config.yaml
shared_expert: true
mixing: "mixup"
eps: 1e-08
final_lr_fraction: 0
Rows from block 5 of a small multi-label image tagger, named by matrix and row number. Rows with one number within an expert belong to one neuron, the router's apart. Each number is 128 + 32 x the weight over its row's rms, rounded and kept within 0 to 255. All counts start at 0.
Before each expert's rows are labels from the 100 images, of 14976, where the router gives the expert most weight on average: "patch colour" is the nearest of a few named colours to the mean colour under the peak. Only what is clearly more common there than usual is listed. The data: regions of photos with short descriptions (Visual Genome).
# router: router (model.blocks.5.mlp.router.weight, 8x192), inputs 0-95
# up: expert up (model.blocks.5.mlp.up, 8x192x192), inputs 0-95
# down: expert down (model.blocks.5.mlp.down, 8x192x192, transposed), outputs 0-95

# expert 5
patch colour: black
router.5 [125 101 129 152 144  66  74 117 210  82 171 146  90 164 197  85  89 118  87 180 105 104  93 123 150 108 106 121 104 139 145 116 114 165 144 173  79 108 160 132 147 131  85  91 142 119 131 145 125 104 113 114  91 160 145 173  91 125 161 174  66 156  80 100 136 108  89 162  93 150 144  97 111 178 145 106 144  65  84 102 146  71 176 169  99 183 123  91  91 167 161 126 108 106 117 132]
up.0 [ 99 110 154 113 134 142 181 184 121 134 164 111  70 135  94 167 123 146  79 158 190 198 133 125 118 125 164 130 154 148 168 132 191  68 145  99 126 139 137  64 117 164 100 136 203 208 169 197  67 111  51 157 151 187 149 145 111 130 121 118 148 104 131 128 108 139  96 123 172 106 121 128 121 107 184 131  87 170 116 134 140 110 152  67  77 127 120 149  79 140 122 145  66 139 118 144]
down.0 [134 159 109 165 122 138 109 136  84  95 152 113 106  84  76 153 103 141 181 127 166 138 108  99 123 169 175  57  77 103 145  65 144 153 171 119 109 144  98 173 159 110 138 122 107 119 114 111  92 122 161 121 123  52 137 163 148 102 197 149  96  77 141  59  73 133 122 147 106 136 145 152 135 138 138 135 144 159 165  89 158  93  95 155  88 153 131 166 139 115  94 121 145 124 233 183]
up.1 [116 153 202 152 112  98  88 134 132 118  93 138 135 111  77 101 129  80 161 188 146 114 143 143 124 155  96 125 101 108 121  99  58 164  66 186 147 130 170 158  79  79 175 105 141 128 112 106 129 128  91 132  85 177 169 157 104 123 171 162 119 119  75 138 123 140 147 215  99 166  94 154 156 111 172 175  70 153 118  73  64 196 126 166 162 112 131 102 171 122 117 132 101 149 159  77]
down.1 [ 80 119 174 127 128 139 119  84 107 224 117  57 142  50 171  86 123 119 155 103 138 110 130 136 127 197 169 130 192  87 132 163  99 151 134 117 192 176 188 168 173  55 136 171 114 149 165 103 193 103 132 146 140 162 113 157 110 156 115 156 106 167 132 138 118  69 151 135 143  75  86 149 130 151 133 112  92 106 121  90  81 108 128 162 134 159 154  83 139 128 117 168  50 123 179 135]
up.2 [147 132 117  92 132 109 121 110  91 193  94 109 160 153 104 116  81 135 164 135 147 162 112  86 111 108 121 123 126  97 145 131 170 126 114 146 168 162 208 108 144  64 119 122 116  94 129 138 126 100 109  84 135 141  75  45 116 129 153  95 162  91 163 171 140 162 152  79 136 134 131 111  93 156 120 141 154 159  82 163 139 139 135 153 128  87 108 155  96 166 135  98 107 131 110  85]
down.2 [151 151 133 183 124 137 118 100 115 112 124 110 112 124 164 154 113 145 154 181 107 172 168 141 114  73 183  80 148 121 139 131 148  97 132  89 115 171 169  89 127 178 104 150 126 103 172 151 113 129 147  62  78 128 128 131 106  91 149  41  90 113 112  82  96 112 118 106 148 138 139 122 149  27 134 150 154 119 152  85  81 117 134 176 129 151 120 164 133 125 112 119 186 123 123  80]
up.3 [126  84 130 122  51  96 135 104  77 145 149 124  83 164 133 159 145 140 100 144 110 142 146 121 160 119 123 110 208 106 188 151 170 151 147 103  96 155 142 130 138 121 144 133 118 102 138  84  82 145 162 126 165  97  90 104 179 148 164 124 153 173 129 129 107 151 108 145 133 122  80 189 138 120  99 230 142 140 149  95 108 153  99  92 137 125 122 130  97 169 137 141 198  96 123 195]
down.3 [148 166 181 185  95 156  84 126 133 147 145 176 132 120 124 120 123 163 164 171  94 140 119 123 181 103 142  64  86 150  86 148 157 142 115 105 143 158 152 149 175 137  41 180 161 102 159  95 107 110 147  99 156 152 107  87 100 148 197 122  91  84 143  58 127  60 137 109 144 119 211 121 165 136 151 111 104 157 201 155 119  68 107  67 136 124 107  61 163 123 110 106 136 100 105 119]
up.4 [159 110  95 112 154 150  92 151 142  52 100  81 129  99  34 138 147 134 121 141 125  96 114 129 114 153 131 100 117 103 108 159  94 161  94 102 116 123 102 141 130 140 103 177 114 136 128 125 149 132 121 155  99 101 158  83  97 123 102 216 124 118 111 119  85 163 177 154  76 126 125 143  84 166  99 158 129 117 166 125 148  94 133  89 141 159 100 133 117 168 113 118 116  89 208 123]
down.4 [ 68 133 173 137  89 151 116 133 189 134 160  94 101 121 111 136  77 138  86 217 145 155 127 122 152 160  95  99 101 140 151 101 143 113 133 130 107 146 207 131 108  75 118 151 130 104 142 139 143 129  99  86  88 136 121 178 131  86 144 157  97 177 104 141 126 134 206 167 162 146 117 146  96 107 121 146 132 143 168  68 115  93 132 175  91 128  88 147  96 103 132 147 128 133 115 130]

# expert 4
patch colour: white
router.4 [158 104 104  89 150  85 141  68 163 136 200  81  98  75 155  93 125 101  94 159 176 164 117 175 127  94 104 104 164 169  90  82 144 129  95 177 126 132 109  99 135 165 182 154 153 110 147 102 134 119 130  80 138 166  97 146 103 184  93  93 134 148 123 116 132 123 146  69 125 105 150 140 178  91 140  88 181 145 113  85 114 110 119  82 128 146  64 137 158  87 130  96 110 171 160 163]
up.0 [116 141 120 134 150  81 141 101 127  50 149 152 107 156 164 117 156 117  89 136 120 136 171 101 135 145 175 177 152  94 151 137  82  84 205 147 166 136 128 153 158  70 114 136 133 140 176 220  90  94  94 139 154  71 101 148  80 102 118  76 119 110  91 152 119 112 116 192 162 114 164 163  86 106 108 128 143 102 150  94  99 140 202 155  84 115 148 143 148 112 119 203 105 170 156 137]
down.0 [162 149 113 175 149 155 218 118 125 197 169 157 134 148 155 142 149 153 123 175 120 182 130 161 110 116 125 145 113 152 148 104 158 164 150 137  92 164 113 111 250 143 153 102  95 102 109 139  92 112 123  82 123  80 125 146 188 131  73  67 151  96 146 147 134 150 149 145 109 163 109 148 128  89 159 124 139 117 169 119  76  78 107  94 133 155 126  50 123 104 147 172  88 102  92 162]
up.1 [130 117 143 158  65 129 137  71 158 171 122 106  95 149 104 147  77 112 166 160 114 165 129 143 130 112 130 127 164 107 126 104 145 135 174  86 174 170 112 101  77 154 118 103 115 128  90 123  53  98 110  85  97 157  66 142 161 168 147 127 133 131 125 162 102 177 156 140 146  86 165 106 142 138 123 161 132  99 106 104  90  66 150  89 124 144  48  99 111 137 136 135 154 106 125  96]
down.1 [115 145  96  87  80 164 153 140 162 175 122 165  91 144 160 153 110 149  80  79 186 129 169 157 109 118 116 132 172 129 180 168  75 102  96 127 193 116 119 143  89 122 137  91 130  99 109 114  98 186 164 136 144 132  90 165 128  74 125 159 136 137 126 105 158 142 134 169 147 189 126 159 133 198 123 117 117 106 112 149 189 123 105  91 129 131 140 120 170 119 145 133 118 144  81 133]
up.2 [148 133 114 123 123 167  79 134 128 140  93 159 141 149 192 106 160 199  95 103 141 112  85 124 115  94 143  75 122  74 166 129 130  85 151  86 137 154 120 163 110 111 157 120 148 169 140 116 178 154 125  62  89 154 164  67  90 116 217 130 187  52 164  94 230 114 127 114  65 107 128 129 128 116 124  64 103  99 133 130 150 141 164 109 106 137 180 166  94  73 155 130 168 174 144 109]
down.2 [158 104  99 127 146 114  85 107 119 102  87 111 132 107 132 121 116 132 131 174  88 103 184 109 165 100 106 113 120 178 128 155 121 126 150 130  99  91 127 119 174  86 127 160 123  96 142 115 148 141 140 119 139  93 177  84 147 109 126 183 132 145 126 145 143  81 151  58 109 101 109 128 153 114  53 136 145 102 158 107 169 139 143  98 145 113 177 110 133 156 116  92 146  93  83 204]
up.3 [ 61 126  95 177 147 104 159 132 141 134 118 186  72 108 155  72 116  78  91 124 119 151 144 164 122 123 116 109 160  94 130 121 182 182 112  73 182 148 150 138 142 106 110 137  98 111 124 153 200 123 127  62 170 109  83 129 113 107 147 173 186  64  90 103 107 153 144 116  87 130 102  90 120  96  93 116 145 162 115 110 114 174 110  95 127 141  91 170  97 170 184 148 109  92 177 153]
down.3 [152 151 160 124 162 155 132 148 133  43 164 145 161 136 196 160 200 116 118 110 122 147 173 118 119 128 126 104 137 193  92 185 123 158 156 158 130 170 116  76 145 167 163 161 128  88 177 148 127  76 208 161 139 101 154 152 127 136 139 149 122 170  80 139 143  99  85 171 137  92 113 106  80 139 123 164 148  90 112 156 129 125 142 157 117  93 139 131  96 117 135  84 154 129 112 126]
up.4 [113 190  80 166 169 127  98 134 138 159  83 174 151  55 131 117 122  54 140 119  93 122 112 129 118 132 144 155 142 119 180 105 120 150 112 169  63 175 159 132 122 153 152 163 158  94 126  94 102  99 118 116 163 102 159 147 134 144 114 123 108 138 111 156 106 155 139 146 129 123  89 138 137 169 185 139  92 143  56 140 165 190 136  86 178 153 109  63 137 100 100  63 141 137  90 129]
down.4 [132  84 135 110 216 123 117  94 157 117 179 125  95 121  97 123  91 108 139 110 143 105 136 131 192 176 108  82  94 126 170 124 170 148 170 146  96 152 103  85  78  61 145 140 169 106 161 157 145 148 141 149  65 102  95 126 110 168 152 182 156 119 119 123 111  89 143  84 160 110 164 139 125 134 103 123  66 139 108 166 128 160 148 126  72 133 187 178  90 184 150  93 127 154 141 132]

# expert 6
patch colour: white
router.6 [167 162  95 138 172 114 151 118 181 106 158  69 185  65 175 102 128 125 130 107  49 159 124 147 162 176 109  99 159 114  93 144 116 114 148 123 110 121 158 164 156  72 171 154 176 176 121 130 143  79 122 106 187 163 138 129 178 106 136 101  52 134 183 127 163  96 151  83 112  94 128 106 105 153 145 101 189  91 141 117 104  99 154 130  84 185 112  92 140 184 161 175 125 122 107  95]
up.0 [153 103 132 140 135 125 126 104 135 144 156  93 132 126  97 136 140 130  87  99 138 147 157 154 173 204  41 143 118  64  99 112 124 111 179 151  92  87 144  72 117 123 127 176  99 174  84 166 174 112 148 140 152 185 148 143 138 123 171 117  64 174 115 152 131 120 130  84 115 112 164 157  65 122 170 133 123 129 174 104 126  87 119 117 115 138  90 191 154 158 102 115 147  99 115 170]
down.0 [109 112 135 122 170 130  81 170 200 112 123 168 163 118  90 173 117 110 115 171 126  89 134 182 149 143 189 144 174 134 150 137  86 135 134 108 134 117 120 125 126 111 163 201 140 152 163 100   2 134 135  93  67 148 122  76 141 127 112 119 182 156 137 138  98 110 136 107 115 187 127 176 123  99 125  81 114 120  79 189 137  90 163  99 150 115  92 169 172 149 101 125  93 112 206 103]
up.1 [118 103 100 121 159 127  99 120  90  88 135 124 126 168  63 121  98  96 142  74 106 150 118 154 101 125 140 123 201 134 188 111 150  92 145 111 161  81 171 115  89 144 134  92  89 149  98 101  94 161 191 127 128 149 161 115 127  63  98  47 113 109 130 137 132  84 171  94 130 162 172 121 141 165 138 167 106 131 187 147 136 104 126 136 123  93  88 167 102 107 185 123 129 145 167 149]
down.1 [125 141 134 132  96  85 137 104 133 180  80 115 120 128  74 145 153 167 201  99 152 141 148 163 120 130  99 128 104  79 176  80 142 105 100  98 134 114 122 158 166 144 124  90 101 141 109 142 117  74 137 144  80 120  93  97 144 118 172  80 199 162 109 145 113 165 170 146  59  33 146 105 115 168 144 129 146 143 157  87 154  99 155 186 132 156  96 158 100 140 128 155 135 132 201 111]
up.2 [179  75 122 141 133 171  74 186 121 146  82 134 165 141 131  95 110  95 100 141 155 152 164 146 145 147 144 129 112 198 107 133  98 117 108 131  86 134  79 158  77 158 199 101  93 128 113 105 112 187 111 201 110  79 132 174 160 109  78 165 181 101 156 128 135  98 170 126 100  98 191 101 172 135 143 184 121 189 176 100 138 114 104  89 122 100 137 187 119 126  88 101  87 139 150 171]
down.2 [100  82 204 149 150 114 129 121  96 134 146 121 127  89  81 188 211 103 115  76  96 126 130  96 138 121 110 108 153 133 116 116 133 109 125  97 110 130 158 146 119  92 131  75 140 128 177 110 132 137 134 153 166 136 114 102  95 160 124 151 148 123 124 135 103 143  88 149 112  48 145 186 108 200 187  87 127 131 149 107 158  84 108 204 115 120 120 176  85 155 171 123 146 193 134 132]
up.3 [131 148  54 122 168 154 112 146  88 121  44 160 151 119 116 136 116 137 135  77 151  64 151 156 149 121 186 204 122 106 115 138 116  60 120 141 138 105 108 109  99 148 180 122 157 173 130 158 131 139 130 133 107 128 162  86  96 138 103 118 136  67 149 118 168  99 143  77 163 103 128  97 141 115 150 123  67 120 130 106 101  75  97 121 106 135  92 173 149 142 110 132  94 166 101 123]
down.3 [181 145 144  92  93 110 125 182 153 156  97  99  61 146 153 101 178 154  95 132 144 138 158 151 106 115 102 110 117 107 111 158 148 148 151 141 152 147  95  91  93 186 202 167 108 113  95 124 205 140 131 114  93 189 137 156 125 141 165 131 145 158 148 164  61 117 120 168 152 123 152 132 137 106 139 167 103 185 126 103 117 115  29 117 190 135 123 134 181 148 133 153 135  83 182  82]
up.4 [ 59 113  76 124  92 150 108 120 182 114 122  96 172 140  79 130  71 103 153 125  89 131  94 182 111 208 122  97  99 160 167  52  86 115  80  84  88 122  72 145  95  50 162  98  76 127 145 158  56 104 163 107 118 114 103 106 219 159 171 172 125 141 119 114 141 129 148  90  97 112 108 185 117 108 187 131 180 185 159 130 123 120 131 106 132 200 120 130 184 150  81 142  87  73 161 132]
down.4 [143  78 117 154 132 149 179 130 138 102 138 122 121  69 142 145 168 187  50 122 117 122 115  47 140 144  82 105 149 131 136 155 176 171  68  96 129 128 174 150 150  96  53 152 119 132 125 156 137 134  73 195  71 101 118  52  60 108 118 125 123 165 129 110 173 126 163 116 101 128 139 180 160 122 167 112 105 139 127 139  83 108 113  81 125 104 107 150 127 131 174 101 169 154 132 136]