config = dict(
    image_size=32,
    horizontal_flip=True,
    arch='vit',
    activation='gelu',
    bias='all',
    qk_norm=False,
    inner_norm=False,
    moe='top_k',
    moe_every=2,
    layers=10,
    width=192,
    positions='rope',
    pooling='class_token',
    residual_init='zero_last',
    epochs=3.8,
)
Rows from block 6 of a small multi-label image tagger, named by matrix and row number. Rows with one number belong to one neuron. Each number is 128 + 24 x the weight over its row's rms, rounded and kept within 0 to 255. All counts start at 0.
After each neuron's rows are labels from the 100 images, of 14976, where the neuron reaches its highest value: "patch colour" is the nearest of a few named colours to the mean colour under the peak; "responds to" is what is common among them. Only what is clearly more common there than usual is listed. The data: regions of photos with short descriptions (Visual Genome). In brackets: how many of the 100.
# fc1: MLP up (model.blocks.6.mlp.fc1.weight, 768x192), inputs 0-95
# fc2: MLP down (model.blocks.6.mlp.fc2.weight, 192x768, transposed), outputs 0-95

fc1.419 [100 130 110 123 155 136 100 156 166  98 163 134 162 135 113 124 143 130 186 128 160 120  66 174  98 133 138 176  88 125 153 129  98  97 107 193 150 129 163 132 108 103 105  94 177 162 148 147 106 123 117 116 142  97 142 130 157 100 158  90 142 140 165 107 159 147 101 102 125 157 118 138 169 123 137 132 117 127 163 127 146 131 122 110 126 131 113 161 128 150 131 143  93 127 108 156]
fc2.419 [126 145 139 117  62 133 156 124 125 131 132 145 130 116 137  86 126 113 125 171 102  60 121 135  85 102 192 147 110 121 152 152 137  83 122 161 105 146 137 114 125  63  81 109 134 152 129 157 151 154 119 161 100 111  87 127 161 141 106 104  95 113 131 114 126 145 182 136 153 150 111 136 114 118 117 152 126 144 138 116 115 134 142 124 108  95 110 111 149 149 145 117 124 118 142 140]
patch colour: brown (67)
responds to: text has "red" (34)

fc1.271 [126  98  85 117 126 146 126 122 161 105 117 179 154 144 109 122 142 109 151 144 128 140  91 185 144 152 124 149 104 117 128 134 100 119 104 162 144  94 141 110  95 137 153  88 155 140 167 162 133 132  70 142 119 107 119 121 132  91 144 119 147 152 151  86 112 160 142 114 138 172 168 133 180 159 177 142 102 141 161 137 104 149 143 127 130 133  96 141 147 134 153 143 103 108 114 114]
fc2.271 [ 96 132 107 147  76 113 140 158 154 116 145 153 153 145 125  71 153 114 126 158 149  82  96 134  89 129 170 158 120 130 146 131 135  88 115 154 114 114 175  88 119  74  76  72 135 112 145 166 151 134 100 179 121 114 102 151 175 147 133 110 100 114 100 113 161 151 150 104 122 138 115 127 122 133 160 143 152  82 118 119 128 126 155 117 125 110 128 129 140  95 135 113  98 152 121 144]
patch colour: brown (65)
responds to: text has "red" (30)

fc1.669 [156 138  96 132 114 150 101 131 135 139 128 114 109 146  95 119 131  71 163 103 146 141  91 154 159 127 170 125 121 127 132 125 143  75 138 161 116  75 137 117 121  84 151 107 157 120 117 174 178 108 166 164 148 139 134 118 127  88 126 129 135 116 129 127 133 143  82  97 110 108 142 103 149 148 145 137 111 178 170 132 137 136 125 168 109 117 106 114 141 120 101 136 141 151  93 154]
fc2.669 [155 134 122 125 160 109 123 112 124 157 159 136 123 127 120 153 115 102 146 127 144 158 101 135 121 137 122 126 139 127 143 111 120 114 162 145 177 114 137 123 102 130  93  71 145 132 139 138 118 121  94 134 133 113 135 130 111 114 135 134 113 128 125 127 155 111 116  69  98 114 144  92 114 130 147 163 140 113  88 165 163 127 166 121 120 123 127 164 142 133 110  98 121 142 103 145]
patch colour: red (52)
responds to: text has "red" (38)

fc1.380 [162 177 139 103 115 107 103 134 130 115 104 116 156 138 122 111  96 123 127 112 104 140 148 184 157 106 136 133 136 115 169 114 123  96 145 148  80  98 111 134 114 124 172 117 136 135 112 159 104 136 159 117 134 157  96 118 142  98 123 129 119 154 133 161 107 132  94 142 159 139 141 134 166 176  87 118  86 110 172 126 105 130 172 139  92 138  93 105 121 113 110 107 156 138  81 128]
fc2.380 [128 151 120 158 117 156 106 108 106 142 123 126 105 136 108  93  99  76 126 121 148 154 127 159 132 148 118 127 153 131 183 138 127  93 139 152  87 124 123 106 108 136 132  66 114 121 107 146 127 153 146 137 135 128 135 148 131 146 133 167 150 124 147 132 108 120 120 100 110  99 128  84 153 146 132 169 144  85 116 102 181 112 181 136 101 142 152 127 137 146 121 105 156  75 134 115]
patch colour: pink (31); white (27)
responds to: text has "sky" (55); text has "blue" (38); text has "white" (29)

fc1.29 [128 163 120 152 106 119  87 142 140 145 131 144 104 125  93 120 153  80 150  80 140 150  70 159 121  97 160 139 116 127 144 108 110 102 107 173 123 137 144 112  67 109 142  49 142 148 134 146 140 153 123 152 112 144 111 112 102 141 130  89 152 125 152 122 161 138 114 109 130 134 153 118 149 114 136 146 139 142 175 100 146 133 178 109 102 103 154 166 131 155 107 143 125 152 134 130]
fc2.29 [146  98 140 119  76 151 138 165 110 110 134 156 117 132  99 115 126 114 120 149  92  99 125 118 124  79 139 122 133 153 132 161 159 102 192 162 134 137 127 140 146  96  92 110 145 161 123 125 143 148  68 147 133 113 146 126 118 164 112  95 104 106 132 116 123  99 165 108 159 163 149 101 129  97 131 150 146 118  90 134 132 122 180 120  87 101 101 126 116 162 123  68 118 109 119 144]
patch colour: brown (64)
responds to: text has "red" (31)

fc1.530 [134 147 131  96 127 113  73 135  86 110 138 141 136 183 123 121 135 105 134 125 143 104  84 155 120  71 164 130  83 151 136  99 149 118 154 147 153 114 134 150 116 120 142 131 156 166 129 123 154 129 137 130 179 131 155  97 108  85 134 120 119 156 137 125 141  99  85 110 118 124 155 134 172 168 152 135  87 132 154 127 164 135 127 155  70 144 146 146 101 139 122 130  94 133 113 183]
fc2.530 [150 153 136 172 124 116 112 147 137 109 112 111 168  88 167 180 127 148 146 149 138 135 137 140  97 110 148 168 129 143 157 134 116 130 170 128 134 129 134 167  76 103 180 117 130 102 143 122  92 125 144  95  96  93 107  87 116  96 139 158 118 102 132 124 156 115 127 120 133 135 143 135  99 105 137 162 123 100 124 193 107 134 124  87  98 124 162 105 133  53  91 136 123 173 155 140]
patch colour: brown (73)
responds to: text has "red" (26)

fc1.89 [ 86 161 130 137 136 115  73 149 152 129 132 117 156 147  96 128 129 143 142 147 124 143 106 159 111 139 187 147 117 166 118 109  70 109 136 177 157  76 122  98  73 111 129  77 150 155 124 184 106 123 139 166 133 126 127 119 127  99 146 109 143 110 177 105 163 127 156  93 127 128 136 145 145  92 155 153 105 140 178 136  92 152 167 122 110 125 113 139 143 112 119 140  80 125 129 122]
fc2.89 [163 132 124 110 102 156 152 137 119 107 116 166 146 113 122 108 134 124 104 103  87 120 128 130 129  80 159 136 137 105 139 172 148 102 165 170 161 116 102 142 120  98 120 126 133 160 107 109 114 134  96  80 118  83  87  96 128 123 139 117 147 147 123 105 142 106 133  92 150 138 146 118  99 144  84 141 151 128 105 109 104  84 132 138 100 106 143 152 124 155 158  71 117 151 121 129]
patch colour: red (26)
responds to: text has "red" (38)

fc1.358 [117 160 145 111 147 119 133 130  88 144 106 113 131 135 163 153 108 145 165 104 117 130 161 134 132 110 154 118 124 118 143 133 152 101 142 154 132 119  98 126  99 144 109  91 139  89 148 107 135 101 149 123 130 149 134  82 111 102 131 130 150  97 157 104 120  97 150 132 155 170 131 112 106 170  96 104 146  96 147 161 147  89 157 146 147 104 137 171 102 105 110 123 139 111  98  90]
fc2.358 [123 141  99 106 174 127 117 120 122 121 140 151 101 142 143 144 108 104 104 144 149 158 136 148 155 144  98  75 125 118 153 170 192  91 121 133  95 129 124  90 142 140 115 142 123 102 111 140 140  92 108 134 134 117 135 113 116 142 161 145 138 104 117 142 135  95 127 116  82 149 108 123 114 110  84 157 125 141 131 125 124 139 154 139 112 142 137 159 124 118 130 103 155 112  97 122]
patch colour: grey (75)
responds to: text has "grass" (28)

fc1.155 [124 105 125  87 151 107 142  98  98 158 148 106 111 156 115 164 116 120 153 138 103 154 130 135 142 146 177 158 115  92 144 120 139 102 118 141 113  82 106 107 107 118 107 125 126  95 113 108 165  92 115 129 136 119 142  99 100 128  86 138 103 133 122 100 136  97 170 158 176 122 140 160 114 171 135  94 119 169 176 138 118 106 151 154 162 118 106 117 101 124  97  93 102 128  97 106]
fc2.155 [121 141  63 129 131 118 119 108  86 158 137 138 111 124 149 168  67 106 132 133 110 165 137 145 143 136 145  99 127 149 144 191 154  82 125 139  85 112 149 107 121 121 135  81 170 119 121 148 129 128 127 122 123 142 136 150 133 117 145 156 125 140 160 169 112  87 176 146 109 153 145 116 145 149 107 165 104  92 157 166 163 106 159 142 128 111 174 132 100 110 129 116 131 116  75 124]
patch colour: grey (71)
responds to: text has "tennis" (25)

fc1.706 [169 120 118 124 115 182 123 110 107 158 163  78 120 139 144 144  98 114 158 116 133 114 141 136 142 111 152 150 153 133 138 169 131  88 102 120 115  78 103 134  85 119 113  81 131 150 119 129 134 121 126 133 153 126 120 151 125  98 114 139 128 168 158 168 134 117 151  96  90 130 155 130 165 117 112  92 122 147 148 114 180  97 144 187 132 114 144 143  93  95 131 100 118 134  93 143]
fc2.706 [113 120 122 114 131 162 126 161  83 141 147  99 115 124 126 149 121 138 158 107 123 105 138 109 170  67 126 108  79 140 116 148 155 129  81 142 148 114 119 153  97 125 146 123 123 150 143 114 134 120 125 144 114 159 147 161 115 167 133 129  91 164 125 130 135 138 131 106 127 151  88 161 119 165 129 129 140 118 156 161 152 107  84 124 129 111  77 110  83 141 130 127  67  80 146 146]
patch colour: grey (70)
responds to: text has "man" (30)

fc1.594 [102 126 123  81 111 135 143 119 102 161 125 138 110 114 118 157 101  81 147 110 102 111 158 128 150 163 102 142 102 121 165 142 113  99 117 101 105  76  81 134 129 105 101 113 112  95  86 140 142 111 145 134 124 131 127 125 116  97 114 140 133 104 189 158 102  88 160 163 170 161 161 151 130 172 145 133 128 168 144  85 147 106 129 163 142 116 126 157  99 154  96  80 120 109 125 129]
fc2.594 [132 116 164  90 104 128  99 136  90 130 125 108  83 147 121 141 115 116  80 158 183 197 137 133 125 132  99 108 127 166 121 177 141 126 155  95 113 101 139 123 105 142 104 114 128 112  96 110 137 139 108  80 146 128 161  99 126 150 143 149 119 129 129 139 114 114  83 161 148  80  89 104 130 132  70 143 122 142 150 160 105  74 110 142 138 143 128 133 168 111 108 137 141 164  88 114]
patch colour: pink (37)
responds to: text has "tennis" (26)

fc1.719 [121 111 112  78 148 135 142 126 118 140 115 124 116 149 149 151 160 137 148  88  99 106 143 118 117 145 160 134  74  93  96 128 131 107 115 135 112 107  99 132 127 103 129 106 176 131 118 134 137 119 124 141 176 145 157 121 115 133 103 127 135 134 162 132 107 118 121 142 157 137 139 146 142 162 133 138 145 166 132 134 117  77 142 197 154 141 135 139 107 139 122  78 128 150  95 124]
fc2.719 [156 151  91 113 134 111 117 111 115 116 153 116 111 126 173 150 106  84  96 151 102 193 130 162 148 145 124 116 154 137 142 163 137 122 121 158  87 127 105 115 137 168 142 131 112 112  96 170  73  97 128  95 146 128 134 127 138 138 132 159 113  84 137 168  89 125 111 134 100 163 113 106 110 124 136 147 104  81 128 146 166 111 173 161 153 175 138 136  94 131 115 124 127  91 113 108]
patch colour: grey (87)
responds to: text has "man" (29)

fc1.444 [150 111 104 142 143 174 120 120 127 177 142  81 154 142 129 146  91  82 160  98 141 165 124 130 143 126 135 138 149 156 149  84 151  88 109 124 141 120 150 108 113 156 103  81 107 143 137 127 138 136  85 115  88 143 145 139 126 134 104  94  93 119 140 118 131 126 141  91 103 107 136 134 185 101  87 137 167 137 148  96 164  98 183 133 137  92  99 142  87 156 103  91 163 114 128 156]
fc2.444 [ 96 116 118 119 113 130 110 155  93 129 187 137  99 119 173 135 155 156 127 147 155  90 174  79 111  94 109 116 105 136  85 148 154 123 130 115 143 143 130 157  92 138 107 136 104 125 149  89 129 108 158 186  96 127 160 165 129 150 146 130  97 116  98 140 148 134 152 155 102 135 108 166 103 114 171 154 143 126 169 119 137 139  85  97 153 138 131 106 167 100 130 143 103 117 148 101]
patch colour: black (40)
responds to: text has "man" (27)

fc1.295 [129 149 105 103 146  91 124 104 109 154 159 124 110 131  94 175 155 102 164  79  97 131 143 161 173 108 138 137  85  76 150 129 152 131 123 122 139 111  78 143 150 126 122 124 143 166 130 160 143  80 106 155 124 111 148 114 112 135 113 114 133 133 111 123  85  87 133 130 128 170 121 133 119 162 127 125 129 173 168 146 126 134 139 142 150 144 115 141 121 132 134  98  92 146 141 142]
fc2.295 [174 152  62 146 141 127 124 112  96 123 147 137 116 124 142 140 105 109 134 130  90 171 127 141 131 135 155 144 162 147 142 156 125 107 139 166 114 130 110 112 128 161 167 109 149 148 111 172  77 137 107 113 132 138 158 136 114 122 125 156 115 103 186 136 132 101 152 111 111 137 172  92 123 122 147 158 102  77 127 118 183 104 182 146 121 146 149 138  78 114 106 104 137  93 106 132]
patch colour: grey (65)
responds to: text has "grass" (26)